Rows from block 3 of the image encoder of a small image captioner, named by matrix and row number. Rows with one number within an expert belong to one neuron, the router's apart. Each number is 500 + 50 x the weight over its row's rms, rounded and kept within 0 to 999. All counts start at 0. Numbers have three digits each.
Before each expert's rows are labels from the 100 images, of 14976, where the router gives the expert most weight on average: "patch colour" is the nearest of a few named colours to the mean colour under the peak. Only what is clearly more common there than usual is listed. The data: regions of photos with short descriptions (Visual Genome).
# router: slot weights (encoder.blocks.3.mlp.router.weight, 32x192), inputs 0-95
# up: expert up (encoder.blocks.3.mlp.up, 16x96x192), inputs 0-95
# down: expert down (encoder.blocks.3.mlp.down, 16x192x96, transposed), outputs 0-95

# expert 13
patch colour: black
router.26:521551439498462571480439542505434472445492557514510450445488431523449419491561502564434520609487456459546549569504484528539452479527622590599468508454509450506508475472550510567455454485480501468500503542514562453474460547566500486526451453444424520581455439432538394489507479431456487536
router.27:520490494533488547460469580544462496447448519492519533423507428540409421410583557602425518571518427480548526549521504539530463376528591534552532496448481453480497474413547593540403522481439537463461558550540620432509422518564537586561511453519504486534440545439563420539517430432514555430
up.12:597587502454526569510520499360640403535439531465496492539536530427511463492539495529496475519554476476492532448543540583479407543445532498416507501474551508479421493507508495491578538476410377476528572572505461544529482530610481454419582474510456494488416502509509529529498567560479486483
down.12:529557569472514519553495487550444483445463576586634464520486533463507467572488495432609526470575520558500578505520508594492457473479502546468468474437498498468508577475491501586465447451456551518435576586528552500418482475522537456475538583536486470546541543505536466548404485522523460586
up.13:477517466488492500573416423502587480442525534578484472510539586550580564558503460497517360500484540580451448503517557529516471521436496566536461462532563616565555550514465423541522401547579450452536524394490471457433584511554468426495579555451419515531536516510414504568483548574505483444
down.13:512451474407435491521465499544514434493456514531464571502499477536584525608527476448467517483492552602433498451493464538602515495367483491615521513489467537518446499520419429638493432490570561580486503411495514519448532565490522577484459559448456558567501428458551534539483602521542464509
up.14:460526486480560473578573442427539525550554505562426446526546561426570518562580496419555463465469486484413472470524577430422437559458445477458417425513545584554497473511456456523489478520515540488534465483469460561516564479494451450449523508385525445568506522528422500406467528567492490559
down.14:520510503498416516556477474506478519567540383524555577511523522540557622518440459509493493532504636555513514517475510608583502471469430568581468463478443493541496518507440480541555463492579508522440552471540470445456563524468533527421477536381480468484563489488508556466420491531527535432
up.15:452510501461501491560516457426547537487585484525469405507584540426579534570439432454530451470412539597476494484538546479463417519410461474498412502551535535521543552568378419505469427527569592521524476451447456543506550485416440393428582535430457525527577452532445570467468558554484469545
down.15:630445464557575519479505500580389383474402496550482533483542531467495449391506546474449558556473416484464490506564520476498590448498547460491498454412422444528460482543515548530489453459422457477422488560492530463560473511492540509547447461513478573453476529483498477532482525453470550499
up.16:532458531420462507632526478490565435526522415492496437517453535491498439498548530366542452423513453466513445491532451476460539536434437561455420533472555463457490468466468442575434560510583520568604520452440517490544511600435524505521494491490477580495505460543459498538492529602466445437
down.16:452478600484558515454461449515456590456498532530533530535472544467500572423541488519459590555601488356487496509492408486513526566396532501520561600455501522480523447500536446571579442458581456535492481481480553450489485513597506529497490500530481526447495500517438553553550524593470498593
up.17:575532522569494479502535466446652429521537502493463510597515510552605511538489523549608531502463600460577485528466569499526505521502489451523465491508494482591514542523537467476570382515488565484551543544498458501444540482490479510426534515465473435511527470529490553545459531543539526448
down.17:425521528533619448459506462507526495528494551388495534497487509587538526542496612531504513451463510480509499440588585481530578495565513536477507564515484450577448491423539575392321449478477498493409454470453450567542475557395528558478504485502542487433463467472478449515423497535526487528
up.18:470528487467560584508514484446622626566608559533589406452510504509539529562451442449514492503466549562478468499550436544485495456382505495555546478433498485465563553450485432546534397517488565530552480532424419552483567504484453531481570485527384508512539466554467568433476540530528484465
down.18:493443487450473478477504464537430514581578506530451546584489537474533471520548462600501449541412525462507508473542503577457506540581549468553541489556603554456531524507543552437458603513551453605587565513450531487518564421444510555456523466555560542594504404512529435475535487426525516500
up.19:517480420565502521484501488388485444553493517473473555543535476504506567587560493497533506467435514478515488498521389459532494576522561463499534496595460522478481577591434527492411459562572535553559582491427438478496487479560617481430441595526453514467555538484477489467412603504443551510
down.19:588513489530478522482497599428417476557523478437479448475494382532558555436424476394524463466393448533554473522524522532424560473446459495545488506594466592583499501569511491525439456548517438507554545523509518487506444532484429455331462613503585519430447481562495528421463496484490570501
up.20:436447397465491541520491425489559455545516467449486473568518455522482516600495470517573523513507489516582432583563507411443398489457541483520435514562444510493501534539517478504533532451461467426516456466526441560501545480539446549471483534465533554524513531510427535524489554499504493508
down.20:522485555408598457477508473514581506410442464531435469524493494577554499508521550509596465473494477517481587366550504502451522462501418507544465542512574509543486491493471468456522441506626583598488523456541505402546544560534502508466547505538599584515535552484445488509607516442535411440
up.21:503504507479517390543589488495518542546523433499545455536551525484512536550479501468557471435485533530454392467455589441400501526451453346418478457583584516553522573542514461416523454530541498581504466469493448557528543428439455482472594543486531510439576535520463550502485526550587490469
down.21:547543488531547464582553450478506469559631537548465437455558432419510395532547454376499469528452430409527531412446550475492433483495575579454423462491466509498536432527546380581603483475477599575486491520518503491506539469505438488514504536435429481480484438400432471464550555497448480519
up.22:553524520572523509471451439490557470470538473460565491534613448473523491555524422461599413501493446470538552465494557536494600463484510459463498508463488596597429541485502456456625434450576505505467442427512503568542556538523635579520532550459433378443440449549427517586533484534547617518
down.22:509454515492489495556540433539499477507441514504529603476530503568397568447457489453537464535492555494556444594470440469533442470420496493505526407605447499510489401461533465530559589491540555468482554420542527577568495436458524470587356494525530536410481644587456440385507561501542528414
up.23:513511533475523527487484505532574526501503434501558455483506525508511598470465480465508524534472559485532386535519531506485489459354518473505446497577568600515504473411478542443533495475524478498566470482473466486519446454513450580498491516485543495470596622592530557540417504556541514402
down.23:473556483491433573482443559513443605434428516558530458454500514503565528531503575496459471472478518514439395527519465543539528530562490524530527459480474577579496470499401575468480406537581466511511419436500423638495522490504503431447526588511484434493492422507461602486518555439560425527
up.24:488474384533535463422535495536514471457562398541460438537506492427537529458485494491491490452560467464427473515570535546523562480369521522484394529541531533465465575511425500508519498429528463424509648471432511442555539498539487536519543537559589494434533503460473501516466444470519504550
down.24:552556420510469454578516483509526508449464472535548547516518455535531527549502564550524522593519529550537560525498491558433456365499516520505432468601450559540576479528595426520596459584420459560660524517538574436496424505432558471540532468531465506582469573501539535432498453491446426515
up.25:537510419459573418609509438482570510565581455471494507501525523471555615564523479428482477387494504530515410518430476451570489519452493496438443472609495563414507540522403445537517443540506542470495559443502441493485571474507430542519527581415432512457568498553431564521497509534522525504
down.25:438535499495496428497478474530451543451495443394557483487409518543545603488502501427514511443501519432387465516478574504481498480481498422471468575531539536505611590473563539463427446518588472438502436454497376522505574517486473390490441543596555555475500436437495533512571537475489481556
up.26:500503461472537445539490457447533483565523442442486434593514535505555510603539513443572458469494597493466420371558505512466458481439493411481433473540512584463496536508405510534543414521519516548518439513440443557497552428510525575470443563477496482537537545556450568483398545593493477494
down.26:499500496530525434556605574489436526549454584504516485511516523468395422459533488472509498624431436512439540542469470423488431474529522428489442500532504448445515493528525550495458571509457536499505503474487536491539398550512518546536488507466561489536523510421557472449544501397416594460
up.27:516444557492587486511527439389527520546554440424493493536520539457473569588468433475542423467472527468484484514502390479505552510476460457426480423570567530453504527522454487509589511559494517431487528442499400528472557483450460598534531553510406428464549499574480547482461553563554528505
down.27:461461438479477486518520479487512412482517522548510550523500511406536466482521438528487514553523412449569444497560529618523545404516508514462532508509437458383484413549593495506477480492497590569471500540535604478569550587451577513638490521501398556493564497476524534488465458515488495524

# expert 4
patch colour: orange
router.8:532567430429429548536455452425528549442526466504553449476520463566492489423530464566469423530439550424462505598494456530577539457435539560559461485513509529471513502447604533549490467527409493464470578464560533423459538491580471556533492541469419506507437475528518448494496420586490528523
router.9:598543444435489525505462464460538535478539494534567468480470497525490487407507466548382371539468532387511484547451481531629528495407534537542467500509491532486486531500632487542488463544377515442451584430573563463450524475586391533564488542487446530513417478498497470486509438561519581462
up.6:534484473466549496585545417527569474611535475437581473446586591458483501533496464477482441437470433555566529533512434575558487559439514481554486407501468563471515579553458414554584462465534504441484573424549451511494523521495436498568566554497463493438569545440418548558413494495478543431
down.6:448543520440473455430521576498454497576526547490484442491571480462466463443478561482405540490507474361512540534539538493552484484556521528513569543405492415597521526530633510506520580510517572519479518520486544540557449571466624489551445542446539545508456451411457466527521550453462525548
up.7:425479446500474451519448475485521467492487516467512462545492558504587470476495558512446602485497534435573520525527537465556536544480459469421495532554503528508485425604556530432481402461443526498584446459531538541507549515568451450524464442673521475500505581521522515471675545447382454516
down.7:476550487539577491544533575538522509436408522508468498493375500575525456501493488499518495553459490533423548543577457543422484469471495511482493685556470478534472475474519469436545576519421461576532497622494437446546500498543507454543447441454492424455493482459471427553608544567488518603
up.8:492537479520499454512394571526460505487521531423456498462567488610410509476471452536543493482455650461512541550523609518535526577527535500532493548621529475584557478417512509508571466524545521573518551449527524338432515475496513470465543389507447500472483419566541506417473516546515536606
down.8:486494491477454499544515421484504473422519524431440411512472512457675485513471496470437512445413489480539475534535435543568446597533546419449509508518411532453550475497383490512494497494474591475526492542546493572509500558493479468422465582444596543564472464550524500494433491478536434516
up.9:453495507476569590559467594544450485470367510477467514383533500611538531519546469592434435486597462455471473463526484499526458489490539510506504476463691511453471498434519490521490446489461482494457517496465519497503475576475500470510468529562471484511503523376448494539556434516421550534
down.9:498542426507498437450549523520537391581502474566499524517543485467546418561560524394498464577418450445454424559551562486432482421472460425646539523420504481517457563491518481411436537439526623487495490527519476539514456518481510536573508471424551459437497520536549510537512526569494524536
up.10:468497418482455495582500473555540534490532442531492399487468497540562448578433488514523472525416499487470500489564413555490504458410521561508536494430518586448490522468492545492540478496557504409450446505515513488501535517387513494531624523512462509451599533486424483519551394552553525483
down.10:473501451392532467519555555490467497563475523586443613497488520483486534425522460443471512575536511473571522550630539489523604472544449494642475590423505474533582539454557552527479485521434481447527541484518501586576553459459456481498485435516502494531557556519475457521435545524511594562
up.11:560669535437469403423513474454491555532474542562548467506502454409638503513486503544466472524552540513514469436503412511469551498425516509510462399477471394574499644492544498476541540587490519529548534528436584423486427480606460528472415555578520448488475420518466495547582515445471512495
down.11:502547502554518409457511556512438521514549413515525508523390509423469585540465511523623510530545404510534491534564511530513509495549499527480494467423390496371505581508499395480467429570478495498477440521478493478604508504410562511518521435426550418435481487397549503467442508535491462509
up.12:538513576562484515432455529374468411460493475532492527610542484489496623533415521528449442373525557522499511553489456485469449575490470506414484512490459515522516438526470513549493496506468525539418480466503526474494612373561406467503492530421425444515460519433464493505445520645487453468
down.12:537515583473523548472520537570479588507542541583516558415413530532455496472563474624572483519575512534605534532455454488438581407472534501493509517561501488459442586517472485421501478443458531526491456446506473478483511457374443501460447578482637506478492528503455524517481414502518510564
up.13:469530533485546510478516534496548566479506500507443590451451504490468464501611509460514537509472513522465527462497536505489460451495524497421529493494471534504458388505577570524548524527441540503476383491467527563526511443454472449520417524643586493590484481445538517551412483432520448579
down.13:485517535403506517470695443444480570511463482539583512540438417527456512534530533517512501511509353430481550514507512473539487566508499539468500575436517525434490537532573494404500489411449429430544549564478472502552500541495490522539391441419559576483511404507513530530604506530505473505
up.14:432527545509535518435500577449462470498539481485540530521552490458424562426391498480502496468522463592555542481479553423512414518492584586413475555540531452502605505455478526478504531505444531483452520517463556538456469465524580472528572533458458410545420558484426460485492510515485511410
down.14:489567466563531525487581492440587555510467523499486494420437424514449548498493536472546495414419420555511458549513487401484486473433450529548566564473496450446529552523518466471546563461527480517509503540500446554469474485526475516421524425457505445485560496432528477450538479474534490522
up.15:526490464507620575522517496467517486484522650432509434545557534453488449504601517536474521577541554445530540508463495422527517524442428439461463498538523506565570559510513423523559475457574542496382577456488445519487514486516522470484609477474537499395510492437444528472410526525468486486
down.15:460437531575472590524525543521483492509483526556491529527473494502510511546534519531440424560496447555456561426549548442519489474522560434509512475445512473533487512595443462466545515472541554533524492602521520550484580557505500423496416516516480455492492469578488440526570526479512500525
up.16:459328521464506514497545520541472478504556556536517496470448466545481541506505497580483492567477490488562526501487518491466387436591524582476505516548555550521518504460541382527428447405544474598597525511557409456531508484516491528570549483490543530502466523462477482426452542483565491543
down.16:472511542458456505517520485440583482401481437513479492453525491408385433497504549440540561586551480482377476429530436364573447507488583556537504477507531496464520499449563512533547450526531525562480449567403477472491467419589527435532417543477512513480574496556543515466549496531564419522
up.17:485521593441522483480461560482531539505586508493506495447393486511479418488510492434481499486547538456485522442511534400464564469549522560534631487468572517611410456495493440551409442610502606580504590476555464538449499640465535469428582499535601455526441493433510516428495604467474507545
down.17:424527487568484383488555564460564409470535459499498496424540521501517436539524535506444512527455551522494416407549471506477513419523388469443442501368521539506492557572542469517515523486522522486493447483460499496508543438560503538437578558449631478536535494585519520477520503563544441543
up.18:467384557543523436500518546528533485510465392436474537504557557516509476533461512418493493493502428524544428534506471591482489484484495409468482418531541562444510527528484478483526508456546516483447479510479432507521544558421492466526528493587535518432576548515479574588498502477496528444
down.18:501512538468526541464607491488453509433538507515394528555507509463470476414539598495478519520515542406496502415464591525494469546550543471462619517475559461562420471615590562495500528549482482526435429565495521533647481606435575470548469485547529560481458449457487503512493529462545520594
up.19:589454448461508439528461526468648507531496573511476433497539541530523518509441508504470448440469459564436490546489491544573485518297490524495481488563512585521487483523521451561542526499480541486544554421433474489554566478497530565499533522483517506443492541544472578515481467591499585493
down.19:433437464544563444550513523419567553435486579501514398503490543461422623531527560620444471538531503454533495494500550448449528441532553514484543508493491465419473534489561522487458509467467563486523494520461538558565544409524472605500484503442469450483442411518489483451476454520483460500
up.20:489565435453473455543564435323573542547504528449458514545499548468394499495522530435431428502467458463500549429473490411466469580514549522497441564488540560434532422525559478481533551540465554472551515486492454472526499531463483481464551492550552465479443558493475534472504494516480571493
down.20:445543557578527494518461519444471531495613493496469403424461452423549486572549521393490590546484504519482557517577502604512429556547525481530472440514474490514534493539515483499539428520570571552499459568425512528560486562572495356510534363462455506522592450474469509493537541485499408552
up.21:518529477474527526489424521515478446455467423454501473540476513515402439533582508496441503483495533486480482488578477389499513543649622456565425460585495491647521459450589512524541429566542570459490505563566486504509516432491502528506451515613479484475483503537511532498491528494398495513
down.21:447440519503470521464488454516439561527473522515545494484512488484437471586427462556417484522499470521620522555498419518455443449497515581525545493479458453577483494505488427482499455456580476581621454516430435505329506464477454495605502442518503561553473477521510443579485448484568479576

# expert 8
patch colour: pink
router.16:534523491484507562477478552489482559393498541513518498462482437501413441464605537622411496612501455440553557566448504507558466450524624563540502480453503454467507444430588564552410521487430541478488517525526593461480423505581526543559471441487451467527392488426531415499542435464489497514
router.17:564541453375494539546466444453493597412559511521581471467504471544439487397522453547421441546524496448488514609445466486601492385480566531515416491493494501480522487449592536551439496564416503489470559445555550421444504450568451538584507571473467492523454460508549458486491415530529544490
up.6:474448408527431538478390587434527549533499635511417492486481467531496572543490556414398554527505492523545525437482471475536520531498440522439396430505514526526571510508543477541460408465358493493474496428547453395442571595464468546589578531458462463529554537496492496525523585528547504537
down.6:527474393494507441413498445482529531544399456527583535570553482507438465480507510504515545506551503519453454560527478441429476495519551504516489575533523478543490423475509449450486551495475500496502464550533457485517436462560445519453469529493494435502512484423567554477536545551600462478
up.7:497500531496548477572492476509513562523437415482483413626469545604493515508523531549531433525530483487416504467527454451439566449483442464383546552495513443497563457434428492556487446486477464460489526441575627506407521495505423521484593525548434493603530502478483551550520517541511514513
down.7:576513618573492586406488442478522424475462458426581569506482446522525543570583426433506433515545534537532433476489460487538474533430532476451527486519511550501512533562491502445473504550448531493500593432533427381510491492509501476576454522481456540513568517398385497558532593477464483544
up.8:528529448544426476561479412449566506480568479447560481453463500536556592506486434517483446500480543542575499482517483542549571547415504500524457571512576584484575519447533393529560473572496536449469496457541548453417627516536485532528536590428487549470471528547506546483463556557523535485
down.8:398424569491500444418400533534511427490424460535482477532456539562568534471435468564432416534413567474496457560580505564459500569455404529413549513567610438561445518530612513460536544487423435540410527501550515506539514511493500469555509473602576510451444564572567498558487529536586561502
up.9:386529423496462540434524519451496449494506408528589517623454538422447613517519553445527488491493473442461422501536437556593494520426516407482529435495434559455560485528464437579486489492509533507453583500439555443417577478513492468507499498526450474514507596569435527494529538501560603528
down.9:510516536390486527477443532451450522567431572569357533460489598458516545581539472493553500500466546582493404493446422476495520543532516491518508483495555485575495550473532539522582550462433582497449478437486555512469547455534501448455514505597550468495510612474491497534464543414468495415
up.10:524495460589510458510489476408403506568500553621520551497540371497596522527461525520447477486561455560494625516514536507461481459516522561426574514503433509475463524594548515501524496481469422420470562489563512502526506523504450508510444561497477512515539463451576549552496413559524463445
down.10:580567484435514543506441569501480548477496559540533523577514531544472505590518636543482521539479566617477474482434437516450476427477526538451412515518480536517448492511483549427518485557535437494488503582435494498501446426478514449414421490511507505540474584477508560493464448503427442616
up.11:572446501481508553443565540476566499545537451517569486479547586496523405497504512488468526509466577500549595484546548543444532444414415489494485481551535468529534545457540447650462502571481514497469559475448526580517527596511481485481553474497512498494584674555430444491471435591490527498
down.11:550469425562493472480537442545511521578467552470457514551477504485452443427455449481539603472393504493539484433478445485636516450406509431507424510538469513531443437557490520471543578494481486523545550461498504478530538511457444493477445621534438569360545487514519469542468515454483541565
up.12:459402468528525436556556480431591516472516562464479475464463518476440560552486582404560415532459553530561509428501510477518563494552495544482527504498482496499484494426579383408550493584479499507471472468509442475561579452469461418534450544621469526548472502565478573566493527463512436522
down.12:433549459357442500473481516452493404447428485525430549489518486441472561479524543580540494495561445421444513533453433519487467526563370487510555506527574471458599423546464511515489431509429492563417541429526460513519510495513421572582634529434474570538509486513496532528463526436538654560
up.13:538491510503480400530524361507522559493561474524438523566537516555557426443490455514510496507501566537380509453553566560569607521391521526528536456500528490474543434413459440559615405480461418494444587522452570551601387463529539542552544499522472469462484514578439354524459486554529474500
down.13:446425439469466495419552506467496567500503551490488563527467502499479546566379578448568554466454471463503465460599507496485513508482483388483634533523538516410556456549533507533511470464491468526463526501566511509404518471517574488588402473494579528503501426517463486482452444511588444530
up.14:594481495504460536368553504483511476448560502514532570558457565467606556511521469588486528532450483452354585492540528502484568519513466542575496452587575531583508533425463463494484518586517399536520477481488547406456532565484406389498424474496549444453445506451529533540481460522454450389
down.14:536446439498465482503481508513500449573496447467491599488472449561486558556439523555532581506486508482571503512484568559519515433519631549512498582492504505560458420434440563510531499460434437537502491462455538562478483498483590534458474467494489431537496509567462447490596550435607449479
up.15:524519515546550524419431433491518475541519445540519479412566436468536410577490518552578493508517521545494429504587481540525516538408419448521481535482506517502502445500460510460494534546585476520496579554554474476540522536529591511489607488489536475457483552515549496460352566489455533458
down.15:529520500483512471532521528506473452455500476529472447521523486510480534485469529609462437545565459507452449423427473508570422441471532531498549521491510499465471547455492526416544564429504582585518525509532527418567489560420543470536416399531456516424421516594457497565537464557522539523
up.16:566467502482455488498579486453485494454525466488504468489448519453520523504472459522583496502497392539424433441561517518501555555558521501480453527463499530547395474394581513441445492525411520463431481505486477524429452508593475564550483556563481505489526469572459470584397541552464504570
down.16:404492499498491524475445556502595517444501505484538452408440540489556458542502527542528493531501550435434529644459464470484521524466520433522457543484440559522526520548490489586472501455514404458539409501513474549551519506434508410528596470496462491472473454445524475482488570569580547516
up.17:501555615563518501494546446500519624499668536527470506495563439622482539508489375536505495478508532517381492514492468483523509486519505479513561565413574462470484490487614459500440478614499506581438568453476507472478546484561459400537521556441479474466428510484508527435526517475484458464
down.17:412530477571458486478400519549497450458584526484582516592493510465554431467524474490383535493442455547424516529465465457509596564478498506540516502585534555433560596400459457520406576475560417500489433449514443581467522597509542419479489534565541484473479548539458525532507464540580574477
up.18:577423435417495506426484539581551549391539595591462475493533540425443529483550468470529490557448545428641526463557534600543418565451556537442463424506489545551499544552396458462462531498490486546527508491434560516532466449467488444444478481476518546502445482508535436503572529542518539498
down.18:397422406527518437642519545579580632542510528535397564495515488478509626519563627432503501535401541492511520483421513555538466571533486576419585570548475429475522527448475475464544402456471545483493519446509458518484406485507477571577471528524531452535506438601549531468415447500514490494
up.19:513436576476558568407508445457478574551437412555554546564549486438474485481572427464416532483515468577468514488476484447608513550548410518575463508525501487453471569470418495503480506530503497546408525522408580488522484478494517498509610428480515574492492634531492589532539570469485469571
down.19:530515464525598455500492556455451439458402467425496521577503512428508528542603436491509462524464429474600567484517568433459464405516567513446583465417518550523572402575412499516524510449535504452540442450567454621500473450494450530422486566494482447503374485489477569398508493525502518521
up.20:522489514478451469584478455561433475516552437490498501468451484508368509504481464458474535529551488523454561507407373455533515463457486418527515472522525572463564435531487524512560491512456438524443492467475485503495510466616449424440537446462476508466453528526560531499550496557450488425
down.20:474450453560464563480544474467531475515464454598558459563414459510457437479531417516458497450496518521501472524502533512540480497416399454485532440502581485511509454474491390481576480465549489477478423542579483543417454553433426507468467438459520555516467501426522478479513470428424545506
up.21:551505504448478452589521405474562528543534455487525440485529575502516593498478435506458476508446530545542464483498531573508520539406510474475387490535456570420573531501529405536537449537483609483396517452579464424474545506538421494452592578477470565470522522513499523459471450562510534440
down.21:406456573467535526452524556533520510538423454554450565551463570547452527454466524525463480506455542427469432553551566533501525489536482506425551461517570495498490465548625530367509564536450369544510466494506524492585470569465515432544511433616583527446456543552481564580540536546586586529

# expert 3
patch colour: pink; white
router.6:581550438432502594507484497465524535414561476523565466467458469557463503448565477570419434613457538426487503583556462497568505432489555581497474440491494501541479455420594519571447489520443527483478508455538593453486458489599413537523524548488419471505423497508571435515487429553541548515
router.7:594583449395487538503485467453519590416564502546566504466439499541510516422541464586403419589481502466464471619493457496562524507477521547521491519489498523508514507412633478537457470534415530481437529418531587440436500479576430477557527556483434505537402497497534444523475410546532563468
up.6:410474426489464397588539528491514624558491530554458419494496600492591455477450447529515461506492466470442553481504523608605508441425465554493455498441550524544467519479423488555477449464534477458444393485435536523477475507435495565553507531448573696441515460486455535490473574479493538526
down.6:599474486518532505513512505509456496513525563525564456478440481450509421507579558480452492482483406492563463554486463497507554555614518542487490486439421516509500527505519449513465368576365560538635542502486458464483510552453488437542511512467590629412520436488450498440430439522427512525
up.7:536413494512593520517562430469536584555567491451577525569473511502446378532452586442512559453450450494416506488515626538507445555463478499512520483527407414485530465598554394551528468453521443545584503430520536427552501483434447458495559520529546470507530494452532516507499508541557402538
down.7:512527541452548530431475472566463524431522491564451565501516542580436420486381449556451488492506485491532500505536450515567471440485501415471503463407545456590505500557507518488525528445449486404527527520470585501609426491528427498567464483357486539517528498531621517483494463403476474531
up.8:455544421468517470440544360510530487494480483481567536579558515510596551530481416535531442490407461553478424496502459563535480515487514590470500493499542457593560506521517515450569464508517479574435427430558526457438430544451479435538465549572553492457412441492508482577461430483417558495
down.8:568515456515473424543482509503504471515510530547508466472487435526397408463495536491446566498470567403455509600474574491490497558435581456486588569402505436559513369547558473450504468507567596507427507481457498442465488426528579494494453497522528448491504492434521452465408554464479484485
up.9:447559445604505454506498483510556579447469547533486449474527533594432488610500485443452477522612455536458516560550397468464483423483553503452482498476576520513476404549469512676515515429610526450542522442465489525489465514573482469412491457594486536417518552426545479442403585447532585550
down.9:520472445480483518484438483548466486433429497514487545480575441554544477542469481494536527471566478495504430525557482450481463478435526466373566519516464542505474485573466456384559517517534498520554489502498485510559476482483447430556459459421426533597462430554648536480515462449480440494
up.10:571484524433470488517608553532538493398562543536599389474557470518473665463410497594523553514449467571574465498481519495535544525421554456454465451502476483508584492525480451474414442523536453525570469464423549503451517498519470519514578490529538482412506598548474516571473539617546425521
down.10:471579515433438552469509484413378604501452480459538439438472496457540553565500440454496428502556552501437575548555486484489521597482524541528507502530418447411426476569534573506429407529502536565503521517478649541479546495512535512451565486406449479431499492558552498533467550422563519539
up.11:362502519478453469535488516531494470464547529518557468504476470438542437521544528517455515517473500531526501461536550593508539553531468532490507522505460471384405561438390447521558488563525544581423499505549510439495510504484497433470627539502574518483533580513466490672504543529527546460
down.11:528567476496503551543406511507418444524421504499516467518492497499508450459544503534563517553431548485476478499548583583531545527537496479526445491441487533546408597431610566456407440527495523561526417493474494542578538461436434501561518495434546495550567428475486442529528445509477444439
up.12:560566420444551464527490436520542562438541447526446507535424428440488468537499532550450502515378551416498439423529518492424553490473426491452474390558463488510502509489459548472454506555612462530533601498535515535514443524555478408505548517443501561423636512523493526469475470476594519504
down.12:524483521468515516476493555506449530543427506500573497523537521508508534460496515517553454461549408436489521453513551484396492423614461635473510461568414511469578384461486484501478474399515480477455561533557490688465467516416554478446508535420481499568447550438482486477510546617490462512
up.13:461531500492548436549447521426653542560515518519583524413534542473540539435454486396463442480447520461450450527500483529527528418409480512546350477536529515436525463477515438495497467445505535500519506529527506452458589463526524535559542540452464546460506545461402525528436446567512554378
down.13:499568475527421563485453517568441500490485525570539476435416393521537474505527515519550585522482447568552518478549537550524447509593487515548522545455513457530541513477402421579495422497532504441526590575490574461462467537559573507514448415420410555577510442501526425484445534476517451492
up.14:490505472514489559503541446473580480549537506455353489519500578623457525507518447518370441425531525546568501460426554480580514479495576484469470529473558483459584498576468521526527513473537410495523407509464504380561522491464449508490530556512620443491510432398548487465529507541575482500
down.14:520397467516484497458526491585499539505537428451623467486481479443560421502501471418536477515491418526455621498545368444465617585512547553479463439503472510562572502506489442468471474563551484520517545515458493626457478508494544471480461439551427465550492506507492470475530486413401428482
up.15:544589494532611564440604519450472485479463469518521518402530489578575546448490468527491501545431531459495424553496422436456563474479496533524491530564432481405442533528360450561576480556567485496541525479457522527494519528479464536489483488465398425480510449523525440522521497511545537439
down.15:493572540504477544528491506440517468470444563479517428430507452568509484577551483487419547528551574449556602397501544448406517524434517407591390569541458426588514470533445545507491504494604521484605432589422462509456452438447520462452471570406471543635494459510442505476537548386494517564
up.16:489540461516409463488497542569550531539466452504450391446569606573520532553433459486591504502481466546464409566514521583507510504432489434544490478543566478526524503515393478466416432517555497499510556516496457460528500550504477474514596583461541572550539614505472529619474551581486517430
down.16:457449500491540451469604561530450504533526614488517510540446558413537598445510531510518502576409494526494514474558581522549525550623430430502488473538463500532566487551506509494473477488483441555452526603518520557414497496573499450487441528558467501437442521482328497535604659469512540533
up.17:582446557431541469494489401579502491518515526431558486480522538511540501487584571484449445598459560497480461466520468426453570550538426457497571505409518480457435559491483343542501455497471433490535589455505425488531469506432449494454599512584546527604539489450479517467531470551560460451
down.17:552449535524511428510493452507502547525516478518565424465481500472465555501601506438552568646547494482524541534531476454512493471585520564433418429399478456445470488486439557493447518446507498467490539541499535475589495587556551491559462443505570466569472506516532500544466507455452457500
up.18:520505530483555596501474460573557571450490449533510530518504559565521559434425512433543440409508557548486448490490492588490540400460446592473507442475459551541457539575493541512467411503520508492455479442468500508433565521508465475504545569500481495511600550498425551523414522567566520495
down.18:509482454563515483515576522552503580601516505461478462506492485420421458567602579452428574493494424554544513453515463464509478489521523471488433523561482528462512518534519418521479478507539584479582498561442497528538512461627554542500387437437418540513497479510488460570537540494545478491
up.19:506371426543607468494454527503630574530468573414544549495549491504570531576535520579451438589533552485477523452421548526623545450489542508451567489370576491510479517547499461549426436512481518499492555468489502456529410555448487486503538449427506526473488423471593465511489548527544583465
down.19:432480555470555439508490445497520492536549498571512397520508433533430554519561566439519486483474519496515554563519546629543512473495486480466477411475489572555482454612430512462534531494476495509536462504583537540527486487481494534436489440565532456465580602502516598482444439440522430473
up.20:544470557485595453535524469512519528467550473390522507544615589483501532499481438440460434482436456538500404466498524496523479433442438439477509482617534553501509547454528541465514488464492476469448527446564445520501549425501478506550537533539516514435501573564472544537421481533549595472
down.20:455548614493542581534503452537458467479432456508507535556541565533484543500529571523515507476417590533547472574463439498495553434486462504438580395448511495482438386541549583425507557523509444552505428505568470504577533546554487417469556557596559502477519548531469467550486506561523486462
up.21:534518531512535541550618465537551486533586535471562474497569489560606574491507512395486477494547581563499528451533614520429475548435518575538499541542506520466423515501436473498574538440485440430469512447516562510487417405503517519432482486464455559478426510503463581443566516469483434613
down.21:562534428400548453458520515463451558566516350480532499468406557521483428575537492541565508447506485533486540481550565461460457623580491508563542450472458504589441564557468491496555483509420502576611509486409503535462564515490511482492459487414515494456459421488564490529470423500396533499